From a checkpoint of a small contrastive audio-text model.
Training: 2400 steps, batches of 128.
Data: trained on short read English sentences (LibriTTS-R), 26041 training examples, 11.8 epochs.
Rows from block 2 of the text encoder of a small contrastive audio-text model, named by matrix and row number. Rows with one number belong to one neuron. Each number is 500 + 40 x the weight over its row's rms, rounded and kept within 0 to 999. All counts start at 0. Numbers have three digits each.
After each neuron's rows are labels from the 100 texts, of 14976, where the neuron reaches its highest value: "tokens" is the input token at the peak. Only what is clearly more common there than usual is listed. The data: short read English sentences (LibriTTS-R).
# fc1: MLP up (text_encoder.blocks.2.mlp.fc1.weight, 1024x256), inputs 0-255
# fc2: MLP down (text_encoder.blocks.2.mlp.fc2.weight, 256x1024, transposed), outputs 0-255

fc1.419:567478536523477549433443478496413511484437482466538476497536514431451516597548519535454511533457473430518503532473470500512480400585510456563530421529452482565442539515527409450548561524490474516528546595494458518535453529478531471475509476528528487525524543438447500492577427502528429506492516520555517430516566531493470521515520515513536520569540504507457527475592513519547536560491447428502539523545561530472506446560489468533494558523479423502471476527487502479496550467448544493462474540472540567409498543531487497513499493496506455501558514489520463532448466489520528539485512501507473541541499501582531442478513471484473541485514516465564517475516477467466488462491505442495513520489592557505432515464515471435531476437578462551508600553546455511529539479560492
fc2.419:521572527487479475446574543545464420552537536502456450518487512536469496461500525503503504497525490545545420470606504605481528543469540476528601501569546585470444561532409571571479470442530576474469533472505492544509493481522519524483510404559536510471493556474583468523448565476527560440539488522437506518569530533529427475553500524524477563515459484530506497472466432546453499507511481485573492461484498485486523512528544490532451530514527468485477482508501502444455490501458544513474491492554545464462502521504473564505553529479475476503517471480462519521462465548480409484497366507496453496475580552476518517462520501501497562529471532564568500493521534495526497422497519560546494507538410424472507503566445509488543448510537553526472494532479489534531549523500539
tokens: "are"; "what"; "i"; "why"

fc1.613:483538470479425514503525425488502487436530460457527531386526449545520500507576462472511544425457530462449464518517464578526502451467515519515549505486492513532488555462508503502532518451441512461455518499428423546495541527450559590451506472498552432525515584474490535472505500542469498557426540475482543555527451587513573491497444513499499504506493477506579522451503537503530495460500466502499532562493481521492532449497523577532531469563507512537405532489463483469474473564459505473564516451578494441551406579587505483421488483530447453519506528464552472527497558469535481467517467555484544477495467496529530461467481485514456482459528473494487573501572499504499411521525477554473544500452489613495485489532487489525479518478435533487445495431508553524420550478498532
fc2.613:520433470550463478446510503444474550465480477467450444511465474457514478493487522479460519456585502508442477402444484579448525546507525453568527559527473509501471529564540493571495494475420461533529432542496561454494513461530461475479496471481530470544471525490525479457481511477488487450525546540505447586461471452501545462528581525505507513511528450468467470459478508576568453484578513417551511541517525447516506509541472528580501463530518493494516535498486545584515530499515571482469464487492472548560526418519454523490522461455523607460480450511540522518541475494472610478524498546517406467447536536513505549550564488555526533411425501458475511559466500465491535439541521531446441481502516538495537433545560531507480490433448513463546501532506490538558515437458496
tokens: "said"

fc1.388:537534520501511537502438520516456494514499559546422547554484508501497547502565553472516409448500521451474527611516546536487478509479514489434465514505499467430472554499483508471592505417537438527565492490525479458474499543594501558540520542482398471462488590508503497510550543513384474506470546469435411445551497522525586545563518496482510444544478481553484493480516512440525439462513489520497477474552558516549509554447485522527511449521486438509496495430514441540440480404536529527521487525498519493525442444546543472520391519459480501461502587519530582566531541512517512568484485442550540525462571529508528504516430517522514448582475484521459496445469548509466501468510446531532479563548509493489502489518504516535531463467468488481492472444518500470524485516492524
fc2.388:395548509540418462546532486481512465468554552447558491477565482562484519513427467497478554510453512475443436475381487493527530466557518467619477435516511555528559399510484461480465472524492503488486528517494465571493457434448517519513510533501554516554478443499500541527491511453509535520522485519475546521498476511503420525544516418548498555462515488457558486483542465501526501530493603535517474571446487510483521483511454421487527529461531526499537510533448464482530567617505427543455574472463546462476509539495480542481563488533514482542555425551423455421458523509504442454470544529482441515488465519481464533508552477520487476513503515483530441573526490498503484566497528533508504477463599490504503471467493568458464534439533486440515523496442536496518527469508512
tokens: "you"; "the"

fc1.325:445497512536521459486536509489452503409473529489524474426506561508521510486554464579476534506460536479469500515505556516572569567504581467436589432497443496597435525481494520413539476545431489509474505484485486466493493490524470523487474500505470491536548568541532436469552493514570486464505522453550466474526446531459485467444492491490462566454539572473497477516445522559468474452541527543480491511494447478484540453488500481544513475501392515466430444530495487476457491528489565563433509588481491428517466522576558463506492515465460461495526576570467529569480524567498461471477499545399494544498405485525466504476568531519450531556461468500484523540500545509417485540515512500563463460556553523470514586553513525506488574497519497533507448491467477473456504476475504
fc2.325:500508470543519514503471522476495489484502483564478432493528443563509444515513513491483541535486464473536478518558435524581491435482571536463508579498466508494557473520534464510486431467489467489475530488457502492460495503566540479482507485512512547539534543391484554502498476432499528590519557464463470492539552463539483513504568471494536445518504521480426600446454437486502437521488478461524568492483526507460491470549510511569489447479563591502501517498452443499536474548445478415410510491473555475489452506531535454568523468478474505472481489481344556536499488495498494543515515557575430513499543521495554526527515511517536473452447513472508543506447567495534500425459553598495525455533484434514535561427520501528501464571547432488455440461496501458462568522492491
tokens: "you"

fc1.386:539513471608541464499558528477488447548491540414477497530515518509528437511504490517490544474457419559476572588473490484500481523498528594516545483422550504561542539535497399530422486464469440498541481512497467451555521559475488484531523514495503437427474429490598563501456504579527481486471505527478548499533471566460475471518498547517475401462496508511523523479516496480534455522552560545519513459548505533583563461541478521481476427450462512545557492395512510468552541476459453489583533545483509555533510478521457499569505522467459501450485473493514536484523528514532455427434499496555427487474496476487520373476522512530546468571477462497476478510568523487466480426510524535548530468486536480493497561533520468509487525472482486476456522445489537423482479493505457
fc2.386:505530536424531537434457540483422531504489538472462468500486478511500511507472475488501572513476495538558434470467401489474444485543534436564499539455455482489548510501431498483523550426496529500512476446481543488551490516484452483475479587468408495530491482514542522525398494491490453488455451497528489525461481459565561506466480537558471550427474485493489498417468480531496501521474535525487486476469497505576483477560510462532467483564500465431564537469452517451519460449454505483484536532459519477588471465502543439500449524533422489491517460531452504509495417528510542411473562513439500427548465504544546517508531558502372488447516499496471464482543453418417569482533529600480552519489443528500584509507497548520485507459460455494507484544428454474531454465499497
tokens: "because"

fc1.621:486457479488570492456466516510547512502499458543479463501497483499449442519481480490601531492429511497489506485547485431540465529493553494531491563465476409501425591509565469511558549484418478508502564530528446544510519503487489555514485488511456535477511492439493468465525452496544514511548510554589548445483488545506433492596397542383540530497543528525489522534501493456444458443554556551455533473559515528568475524495521526474542560543469505504531468498492578459534520473514513584551518502426483531573569489464472552504473498498485481572521516508505561505492520476470471505494507492468501500451471555505470472423519511520451502519470481456450499557531571547521456569521563501486475509468458495541438513453531544485481465493436480547518458420491453457491610573463556
fc2.621:506535469510520520480491492475456466523470517480488515509514505434537506518509433520520587502452573496386522594430494624473566446537457476505552484519531515457537488508573524538515507539569500479530493510550510464458521495517510495544460504504514483468387475457548562443499545472512505532510552516474434480487556492531516550512522559580504498537423471503495537529422555487562502561499534524457541528548541468466482466566495469524538534542462478496531480550517452507493456464484504536367511495495505529509492438571485444527544474535557508464521550608520516494495442518503526512523518558480508424553556504538533505516511512499525540477541554528480431497473501428549540535498503494485531549531606507538506517496485453612530525531509483417501458548535490495493527549590471
tokens: "the"

fc1.702:544528437525551510491520469477402517553420534562485454504420458467585463536488494524473560497570451442602503450529526514451495525503506409532470415487515511501451450540544486442465531537525508564513531499454448454528500519525458507432441498524544531504445474499522491518543455563480525515477521468497528481447513516459472561567512475542448372453510472474560455500530467509527525502552512492487468511500572511468484481539594515499533526572531559585528506474497563497445466444466487508412498530468534577500576476526557444444447463544519449500536561475497486527516428577466461484508549504540551565563515525457487472454429484518501468496479482490490458490486502495484525473499489518539532415531501492432472487529492470513462505470573421541504562518520468495500512462521493
fc2.702:490498565478516523521561532456477572442458530470404498607513520526474435435500577467414545479571522569489407476494541556507468475497506493504590443552536460517515571493490549524487502528527539476474458516455485528462508442488469528477514480491466443545440518474525526564478464476472470475544444490557460467487505469472505463468490463433525523469495532498503493580466461548484529522467552518464462522472535479491490461567453512437578463541559415456488465447574512452525517587449495510491474495475525453460485550468538468471479463504589525496497543470546442535463481415531482467445455524432464462550508539552513458552488491485496496522528462482503513462486491467588467399464570562501512506509524483477541523575459490483589460455497525475462497472447503495445547499512459
tokens: "you"; "yes"; "it"; "you've"

fc1.196:443546471542518430529597512448453508473534528461565494454521519454516465524525553461519493521576478518501464496528472461528531591533602500549495487528474473518478517488519439464557482494452480531513535522488473581563441508516526589552525450468473536582510466521556394499529523481595521415466549546588521484460513450515506470453521555544471563500531461545491507576482456540463486543500508487482478488556445492509524434469480528514450503440459495498520458559479476504477501525469523551469486489411494499551508541522418536437390473512509428480508532605475449501454502510514444487509495502485483464494419525559451483469566464503521490542498522469469519467487526495518405524475508528540477563498511557532502505560414516546509466478460529526426516559484479535520492519473536
fc2.196:421475535578484487429513488489494511536519486612529438493487420512548421494511476406507539393512473475570527505563495548480480497491478428491553540505462486434493502489525463435535525494454452453452477563436539431475524529503518539474576511469462549492508478399510468434495462496552438481517513522515566483445519463440443474482530501459481513444502470531517497470453509554568443519476522465549493541443503525486534501517523515516497442473443559527555473507538447478513573526515492467455550536526438561522486562469484462573512544467441493467512504548368524526486543499509559432540458542515462561533510538474473509493550509495517467488459440467511504468488553515440513448540520509489477533505533429487471499426502524570520484521510469469543461453439444439474484499564476
tokens: "you"; "going"

fc1.657:491488538534495554518423509500516475577469458465486472529499534555508475474548509472500484523499493557438568536526464441472504484573551528491501464493440525537483403536435411458500512534471393447536570497527485454593480426490522475516458477510540516522486444503491522483481485481528462440548488533492581449507537550506475487566488457466465498464500483481529504519462468488454449444581581450578462447507506481513509508501537559504457469503423494520503482531529561472472489480533489521575509498469467475502438471507538488454499504562460467573487572494479434532394497495459495529520528470455503519566456515513503503566468453424479493485549475473479430519557426510517501587430604431495512500491528516577508516528465571487469501512558486536427549498487495495575565439504514
fc2.657:479505523509446411416490501523566473522525561513533495482412506464560487572502475440518492424499527480507471492561561517596457496437497440511533499547523421486464559476466483484589529476469490506473568482537466515468548472538513427455566461498506535580542472610536549547410498463524473545516457456515491541562529476494417514472529518473470470524460566495494533436515438496497526511456409527514504497471425537609547525480469548495553556538533532491483464505545474496489487550489458486501536443517550550448517582486430490450501536464547544483505518528510459546512432480467533508503514551474562467489532489500510563517560516482493530545500487511472446461544515454474490464467480488510530442556464540569476469508488517529500508505407531547475492489544530501432497584478453
tokens: "are"; "well"; "why"; "you"

fc1.304:575456555520542447514500512522546491524491529437488565513476467555512495389522585447531529482476485491531549486497432610468522432534525496539489596425543533535442526541488580525495456509503432491492466462507486513521438475506488493504442530499449467548554461572528472478500626489510540475521504561471541522509469513418501498520508575460509461504513467403527471454484530520489513480534502549536508509455497475483616547495540538516549485452508596506459510518511499497465528459496536435493504512557450506549510519511559483535529520551496542587530490518573509475528472550497530471565554459452484503491517548552501492494519505534494467526546520542469559456436564432463457563475528516492436509509494545509465459460522534389517550493516562460521450470521475506491495584506474
fc2.304:485457424516518535451525486500547541556439516543484480560409553507443457541511514535526473461558537513511499515446529446544405558583514504546522497563551505506507566518564473513467483545519558479466534507489520472505538515486547544613460485461507542457482532487462476464507537408476522468555544472516454462488581475560485496441478506501487482449504530501481439539509482473408509517588526535499473489487482459422488485512424547409418516520470523592481509511489448508518432515539541519504543504522572569470457498493492500453446501453514512467544462520553490514505427444471563546501437506559518495506425475529550498495459540550538503514496482461463371516522543514544529478478558504547531538517452562555522498509450470528518476483483415496468567543508564495526490516500472
tokens: "said"; "she"

fc1.668:439460499498505484513487456482520434474528474452519496457488548468484496447458528478444504471525517504499445539500429495427583518524481447520540479501538492591489439540505531486505463513519526463520510444471527570473513486462499443448469387507482424463527513511433551506476548450579484505566511555530536497515555444474413516472444505480572577585447509427481547501478539499486518450544531566392536484402487436480503616537494520526495525485535506486446419459491470491480474512506512538554571527447521500473482577463478454533527502546530501488539536463497496497510494472543527470439410464463540521580427482488501524468513450450483574476431539494513524515517492548485473541547477533550537560493481464435510499541539543498423461445515486549509549465501505517557465511516509
fc2.668:422504516494453500432450500505476615520559551486522509509481503569450479587500464491533515497453490511572531455528524496490519521571570483496570541494545525431496523440528582536506434497480503502520523465501429448501446568540510514462498568504464539493447498516572475429448573460535547522480509475463477538457534465479485509499543468468461487495441556461469484545582465493458446544512498397514529474542509525510536448487506477523466423495511465478497551491512495526556561500494533467518436479532473512411416508556514546567449463484475500512501542570489429500501493462521494434491528507504549481481530524514503527461533513535547528569479438504475519546475442424523541440491403533474533452562457526578457524510483467453463490503495466453438439482438510524472444578461547
tokens: "the"

fc1.198:571523490480501558478467515530508479425531572496509526498491482535560531483486566472542540463499446474596551540479526567435530508500512487399511511496491483481533583468516481486487476489524499462484463522506446442491537569503521559537555524458498544569545594496469511501546474526426486584578498489448452455517466469575476539475542504504524517468456459530512461461470467579575491552516550546416483538474491492457462430482548531504465529554505472540538452549491496508496483481497555521515479421424473541474539490470497493524477507540460525488502463519545601437506512496533384477540530434448545520500552497473494534483440463522473504501498527473443548525548475471472491441517533397565514539532579467487492527518451537482468490518516510415448444503409563536482506523495454
fc2.198:494424550504491496517519453418516504528498547427516495542547559474447491471548530539473470542548549507464465530499468503489448487475467462495471503513495527532439464473533451444542525473422497474429480529556502496554458479455482534504487544451489507511488430473461409571468524546508433531460517596519549531421534514517512486513511584550462502528522518468506522465486455551521543463526438496545546546481528580528585528516420466487578476463502504522512508498495497477455515448531520491461495554451498472474493448449518493489460475471512513563422460516542441528444549591465507510552532472504532555489443485474514501522485498484413558426488421506524467508523470516521607558531467534433481498487540395596517573509546431525442501517519538484453518519492446490537411506506522
tokens: "forgive"

fc1.626:458466469484559453517459484496575529488565514503455561524496420477454552529462476525512468472581528538471491502502471504442553456392477480471497521501525478473485488514544486508493445542569495475457566510499507458523573525477454563529454506482478420520521549524546536544467540478499491494487483508478530456489535513548548438534495589505565526509558567471524555546530544456436414516464547538530517545520472547431428462505466514466538452515478495460496473494512519581478510483460434460491438476454532572601556519544502460501478522566502527553482494471575485443416522551531481587475524517526474556485450535557503430460459481509512465543460503418521556451447477533454494539532538449469458444472484505469500545423521475466502569569506498576497506483527520416481508506481528
fc2.626:540523467547503558460461507486460458449460573498462476557461559500513546479516492546534530483436492409511516525489519516534453458501532477481475474450475471450495542478512478535539476446491490509459473447457487542499500470493449525437446463459524555487502432469479541461534404488528477537571436505527440521468446525445475419433472435505507478530498524490464472455539479484435477481444486508428552438531625523506470476404473511492537559511523465513466485564493529469573513526494500523508468488530470446480398491468457484472515459495512481500532512485512499445618480453498529471558500456523548464524522427500508516512525578557410503451554524532490468445502499526509495502543544554459475564454508539478433500478499494586424607527495517436536481477504535574489505570544556
tokens: "the"

fc1.693:561501516486502453435460562480519518561564519507558518492465492524478531447483451507520518462474431503510459559465498494511521522551487518464451501517463527494476435546530438518526498527546589552545521556402589529465539485524497502516500553494435497496522577542564525512565534591436462539447570434468473513508537530473496494517557388525496496513428452502529448504433463475471509505525464510525483448514568518534444509516513531583529536528443453489467510471440469560445515496413536524447514502507451468489584536520472570474515486451480524432467514527521520471512497537493551492459557506501595503512569447554481482519524530508551549493518606469524485506515533432451545532553527446509514521580458500530500479552483551481484538505563536485484557487536472496567495429437467
fc2.693:469523506474486463490482499548507527446461499420470527426532585510462480505508459509559416508459547441473429490597451541512478448455480560458460523570465600506466519498486551508453466481453532570483494439557467464519522444488452442463479538521506495526579434485493498507511530477517441484549465531551486515505538555482455491525501537508499527541537477518515508548542560496572438544488481537532505448494467582497527565529427463519547542481453421479485565494502492495551495504573477514453481504543587529515484554483549466551520550534470574611476409528542546568505484494508447554448486521508404496416441555479521517421541544454461512499519463547469520462483458483469470498516501524493432507446518500487468516441504522525518453525499481500499525515410505485499496512474423
tokens: "<end>"

fc1.766:507560513620435544453457481499470470531500504461552517532548600527426478561518498506539485484389500550504534487540501498478463479494500496478529500487432471524521487510551575481483470485471539512500468555496428550519467537496521535516512437536521595499507404477474471415513490468517508443463473485460604493484481424518466483534518449466473471510464482537554495448523491510511521531492488533493503508478482568454420450559478495438481467563484441564519560535453569543489505470479567454479474508511509569546507533550480503558465532523522498518508458471563511522472466595524499503491444423472463582533484541501472493499474517543518560483444506462441507547513482526496475431452522542600490484548470498549518543415471517529582546424444457435490460550520517523498562518471514
fc2.766:497481522381464504518530509481488510515447515495490446481463496469543568532471539482533558492590503494565460472488460493483500473482505477532507489485565553497440524526487461580491516472521466533453602458530503435446563531515510448534508546500513490577533531494542515516477509515463498507515541514467501466533437512467444446500462530507478523545530511525516555470507469452502506436603510505490483520436533535468453447450458531481414496507432534477501492559544437471519503505502526481516486553513555463535503471528471471453468534491507535422532556484395486531466467459460418588518457486433488553510478508520516499468473533547464499444534480470486508516468485540530564488465446497380573532505590496547530569519537541489578468533497447557646439573497485484532463529533516
tokens: "that"

fc1.735:480520546519479593566495553472506487451509510543473492486460499481471465477496490531495457445450572511512507488540533463494517452466488533482480530528473496543554569527582490463487485544540490514575513525478448478564521478533449526457578544541516530516492528397490526479497414508473464501533512554496508549476504543473484467515483510536526491620484486490540380556452635482457525471472538521486508426525593529509495508562502468558411403489530538514496485481506469451500516477533567510483534478480452521470554463485474562389500510465554467440503493517560473529468496509458450531514487502522466477458548525490492532497424516495595492492448541549499550525549520560490547438483510510466524556558503420441519465437463504556487567510491536463492459497503589552544501495513529
fc2.735:485552517560503459394503468520538471489554550508543619525573514521553512456480492546490499599546442519500578531496502458511501558538468426564467540476492496499480505470448498541463466453495537441507476503496534493450535606559529470531450502505512482456484433541482474537537531489442524435496474512494532495480464450579519496577541447577500452548504567541529572468527521441482502468510498524512584512499522575470491498460473522537536522479511454503462497577506395533517479495449484535504508421481463549521507504502539535538442501471511459472558547535515494502449508525505498467538504535516482507464461499486508480596467437456489546468549519505426540482411531455466548549445518465539542468532477489378493492509471465465499496528411456520515480538521537532471452467485417
tokens: "said"

fc1.729:549452537519555495441499456497491480483486439548483494455505439502550542468419484478396483493540525470462471575518482509499562536555505436448452530515487555574512476633479499523502515610514518468446557552458477503465444465505444494534533473508487489488505460517475513542494515529482494466540518488533503448478498502512372452492501471503539521514467457525505494506545454542463504454510456480459432536502487544448435535489562448500462496528452524512535502456543484501496491504509515608517424481530469569482463569473465593536450497489480539483493486499463490480550529509417503558551548446510532519497598456431462559508463501499487503479426523615482463464450474475452439495550512469467494498473506472491458487457520456536548460470430492481484467588423532514581472499490511
fc2.729:398515467415521446509538489514523513540512558390457525438533486467408489562535540464574466527543497446511564521452473494472502430536485566451541502452489521510524514454461542450456536448548506466515529524547549487489459523485454474460478416456438510550512457528498522470528562498479506480554550494443525544516561547470501585506497544494495580475518552506475512540480553497432540502575515501501448500544411468512433494475495462505504515452531572515514496532494468479484577508510527497577564454542465448481553552482485529473461497539473479508487537473522503503451456505491509489435416575473502563514513478530466454456445518498546458542536607451522485550502568477471507445428477544550567502464514569570523535524495527459511441521500532525518505433546559495454486500517491
tokens: "<end>"

fc1.128:505561513516530505536556504510497564475478538440486520551540433545444580536407478486468522522487468567538540486455541524490498539492542468505475519435515491471547473471507502444465429470464469478485575484445504494526559473457510472482528501478463546475473534521582538505385468483560471501523477488455506416531532464477441492525527456562488564462486538522537531407469503510480448488545584537511529527508488572498497457541418545525495499454508494542525475481547482489469470507461509488489447469498458483470559473534521463594447395466596457521588480559466569535435482525520523515500492543509469407507506514507494520497567525460529518505587499442516510507510554429444488440512466509612508485476489456581508481498521460571482471515538525467487431551438497533543459519522488
fc2.128:506573471575528490424443464425483469492481512569517529483432478485501513512489450506457540463478547492468536533579503538459415515507525514515511560464523485432473449588456527409402519435613502488508553503520594477487478538521541603526516516430538528512491475434507434493573448459524482489488469521521470501467464555483518502550532498472524529517504491490458488449458493486460521432502527482524449515516450509489571555481518533497569467509494533477458414484499509491496545523513477536542475470506479536588502516522530475540489412541507470496495499492407437469373487580494471519501466449503459509497506477474526533529476572429455482552488518497478455501491451454469576466472474509444485497550563487489536574490482521585462486540482475495439438460443470500523456527511498
tokens: "because"

fc1.231:476563490569477513504506395462508437572526541477465541485485553433555554524461464502456537516474491516546403483548522498494487518468561405539541564430522519472481498464469473455470526516465533469505501553455458446500525482435504490517501459569485499437456491617524484447520467474495424496600514520557492553498509538434520494452528482527478453570526512473533449535538506512492463517555450521515440546471543570500461452534541475522505516535502456524484432485531530600451511487494552515565492543502477468526454492528535445542456530486492472523496511573445414469453513472511466557509564447516531488541450526568466440427484495474471551453468508514472521491519456466520496529447528479466556495570505503556489472529495511632494459470475518504500565523411506500515506432519522
fc2.231:498564451507472523515541449438462480405485507523477492488492491427487441507517546499537536454527480498412529502506484515515497520455557499533524476541476514523442493488595512510510520517487406467512550584548487449547533482574446543508546563557540509451438490488485475547478503530434538457486527489569481475447457539506559488564529503507517461463521492492431517561484403508541460488452483459491547450514533423527508484483442450543408498504543549530564439434492462522566540504479555515415533537487534517489504534521483481524519513537494527468577465445433496534423505470489497474467501490453459521461578540542466469512590569531431442477500480442460512510527568462515545497477499584534451433509536481522563541471435497439510454461448548516494490505457459521469454454455530
tokens: "you"; "it"; "to"

fc1.471:577475524496550476517508508519430474534442530514537442495539595506417442471509504483542506458486528519479473536485557467533508455498564485521515480463501527518492473489528501393523525465478591543516543513494496506496441477494525518443500470544452454541602477482471442535469490482454450512538572459475496409449523489463613417474496518463485501533522470616498483541477446531505537530437536464506501487456487469590491504488518438522457494503529527498534432513498525446530519541490561494522494448481589477479513554504496518527418516554544487536549500515511553464559480464513491496533541476436546491475540520483565475449481538411536533383471534460552516470505550468463490483465519531452570570527560495532525475536490509505555423512523414475554506521520476459566488486578509
fc2.471:534483506541518437539541480507482531488518539497495483554478449539528520485537437449501553515583470504526505447548471559508481505393463475498496462558476423546528457487441483500501477467523445482475493471507503547462495534499522551553493475495526547444445537481570484493439598513557508481486473510490501579526533501511494483500452535490542508487549447559469536565549453514489457454490504467592509510453564543380512514558511606440498523498531516498551528467495496511490452568500488482491502496512515512441475563547523519528586518461554414437486535463491544441395461522504492506509511463521449577463507542488465509527473524502416555555557506538464477488482476512487510518446427442573484413508502405480512486427510498535425466462489518556535482492525551517426583526490491
tokens: "are"; "would"; "it"; "was"

fc1.523:485499512480464464501488472424489502562533522475524454541446522524510478549505475538516532476447520508436516467406459492426419432459653482474427499572483501464468493497503456488495575526563463578505496447475499462495553509514465465543546549511437462456534463440576476573559535550488537517542550520474506582448496536417478410479569530512579580500525481516511529497482483564457466521489508476458509494479507552500474466550500497483452420441431495553427502489511487527571544518485526533535495497476535467450488470450503525481464564552478454523472459463541488538512537476485453460517488504495468561503514539508508526446533577532555410435484515561458545519539521441567521506476462527530446492489468484525533499513542523504496528459521544514532492523550586507458545551524532
fc2.523:568497529451469507472515466586492526436563444458463611521546512436406467468515449488523520545554502528519477506628513523511514520456450497517508454537438470507504560480530525523445548537502554503486476490525511516473445502417519457489426457512497489474476530502438457483484499512452573532520444497507517526469426425537477496485443498495475485521504557524539532579558499470530435487493458479488447517599388527509526504561529505456527542478562449472548458496464455473525471495569495408460457442537493564482441449549569542501537475512567498536450470507461488460510536508490463560424474559482523481477494468486495500542497493503448546489496557541525509563459471488458468570527542464547530509497448434480525563443554495522521500532491474431445527445514529468483464448518487
tokens: "said"

fc1.660:536508615490504538523573489496543460518512504492482494491487511519496475535424477560498523494442572500518446569465439452475509488549530534447479559509521481478474518537491550392489521582518480448526508551557513561477509520497461492506524505506513589509512504456556487403512496538523539480583555501476482459484567521458454516542504531587472520524476569450552500429537433545530491546526560463510538446477459467447513550550498460432448469540490560572491559576538469477512501544533545421482552502503506560509485448556531440503488537454467395422494492484451497497507390497537508524448556535486501489489497535467463563520495520460572538535471466467488494476517506540532483604535490455551548449490490458463515558513489483501476538524523546484506486523517514441444538560464465
fc2.660:572533447525496507423513509466477524496476497501491471441493511489482422544534447542584557575471502508509480478461523506540452439497478411518500485503491388490440534443476469522557502490451532486566578531530516445470521505447499509537538469433525497468519506494468559523540501424467497554447488492500525550549564496459523455510524435585487459461481511525469480494451436451475466414468448530484536464530531535500503507534454559523521513450502558445445559428497462509512559581481488473536506466463474456567486464611561526458467508556455574482542524499506507521465501598507472480444507461520539496470473490528440566438577527480491390448481452516566488502500463529555500474479517525460468576499473477539488547467504551549504486467502512526493516513498502544470409546549470
tokens: "said"

fc1.186:530487514502386481476477545494508462528500499469494544529513497435549463520529549476508432525498500459506495494538437501509510533485510537525485514489531519560516513493457491516482476465495558484541559512494469457517406534516517500514496437492489509502509494557616467530482502574463467553573593479510584446487523511488548497431463479527453554433453488482527540436505449527480422528464425508452452501514545553479511476565472441513547516470480539485441522566416508532491442470449504478512533511429505469456484550534418512532484500444516523529519475497456449544481527598481498501525473453431508411552420441510494487533518479507455525490536498467455462564534562513486405509449484525559504525452552505516476515509524515521528498429439522565444474510401461431431497428510587
fc2.186:465452527512483508455505508525542455507524451490468506487391495512463504474540561503475569462479487476508516438559521481528518476542505501460518551525530499461495528482500462543533541577450482560546526496528490473495562472531527509429495574530503508514500512472460573494474382448445487469447436499524527508530491472500392475498564436463473465443541459475435476515476487494520457569479485523574534419472539489571496480514472518549501497521495452479499516514530446496538538481495547493401476588531475523542439540489482492471530487418472511506493496453477513475523558429501542532537474522597455541388496456521421501495464431525498515421496574573542491553447482517491455469590466537482497571506454562528514440455546482552458487494525537465444559496486435481530483465562534
tokens: "you"; "doing"; "what"

fc1.218:440546546520500589487428511525487566387534454523506546488455448574490538533505357511511420495487499499474528504501475527554420467539429469490538575524517476490610509500495489504476512547444572458523495511498506405584494521448474490447535509492585523477470512516503497488539513492563499492513516459515510496524479484513504515380546477515505489508510403489480548598509501431477504532511480567489467583510523472527488522523455532514529510513486488460500475487525444550532443521476478528513493450524526493502488503494506506500530500564498495562440481545450469550489541610564516535471522523542505531515519505497466474550530546486519404506517523475488550584486468489535509510506509485493485500462567499587490471427503458541461493519513489459403462554553529525563511550436428
fc2.218:553454477533522504495593506504498465559487466562498517530456462514518518515536576513505530543491598555554503467432587525524512541523469563416492472439563499505503550514529503485485546517559435550441512453483481564505526439545511442523505492523469512485565464521482498502496412542537463448524452530463526524576486537494472550530507575526464493502556504460443475477542495509528421533466569440465536412514550525485512503444583492511530534485510500452509425489480508555512497530437465514490578526578495578517522519504462479459497462482478458507524551471492544496475564528537506484579503555506546453504582464487477506487516480515519545498582505468473500488511463534439501483547556593521498445531437464473505453489505524487527475518530488603589435464454539492529405514558456
tokens: "the"

fc1.290:504527464546499486476554502513496497507553450495466529501519472495578558563555497504562584545524490488427490589497486534493544483489436532461494556562509448510494524429484464469535416497470521461549599507447516488422515496496528488505631524521549499535495547522519566490539537522477467458499471475460539430479485506451480544526457480459593468506460507523477504530497476511496493421492457491496522496480428575502428474438519533466478558460491430471494467534543482484490470461550540534504514511414532470509518577468577395574424572450442483522457470564535496491537452538554545450549518495438527508524479533562530504493507454473547460487517480437483478511577418518491501538517517444547544508480510480468530553510510491494488437534551521519562457489555502434518548560496488
fc2.290:548529469474450498481459491453568473477445492485477481407510481528417554524548541514503519557479492517541498508587492511542546444583544500455497506458462467449553547553459418477547522535492447489448526523510472481540516552508477544439530540508452511520519507482606461473460547526436600544449505545484493507470468540451535494466583472512486480551536476428481486532504495462452555494544511556496556485487555542459504528474508481392462488499509513530517504539565466502502493452547491440441437487547558458452516563517568482409462493469458439551529465479507417534559519556484495437510490546458506494516463530497517440488473477501518511484464447520531491494535536439466561512497524469490555549563555569438485473538484400490482528395459511505547481544519473546440520484504488
tokens: "you"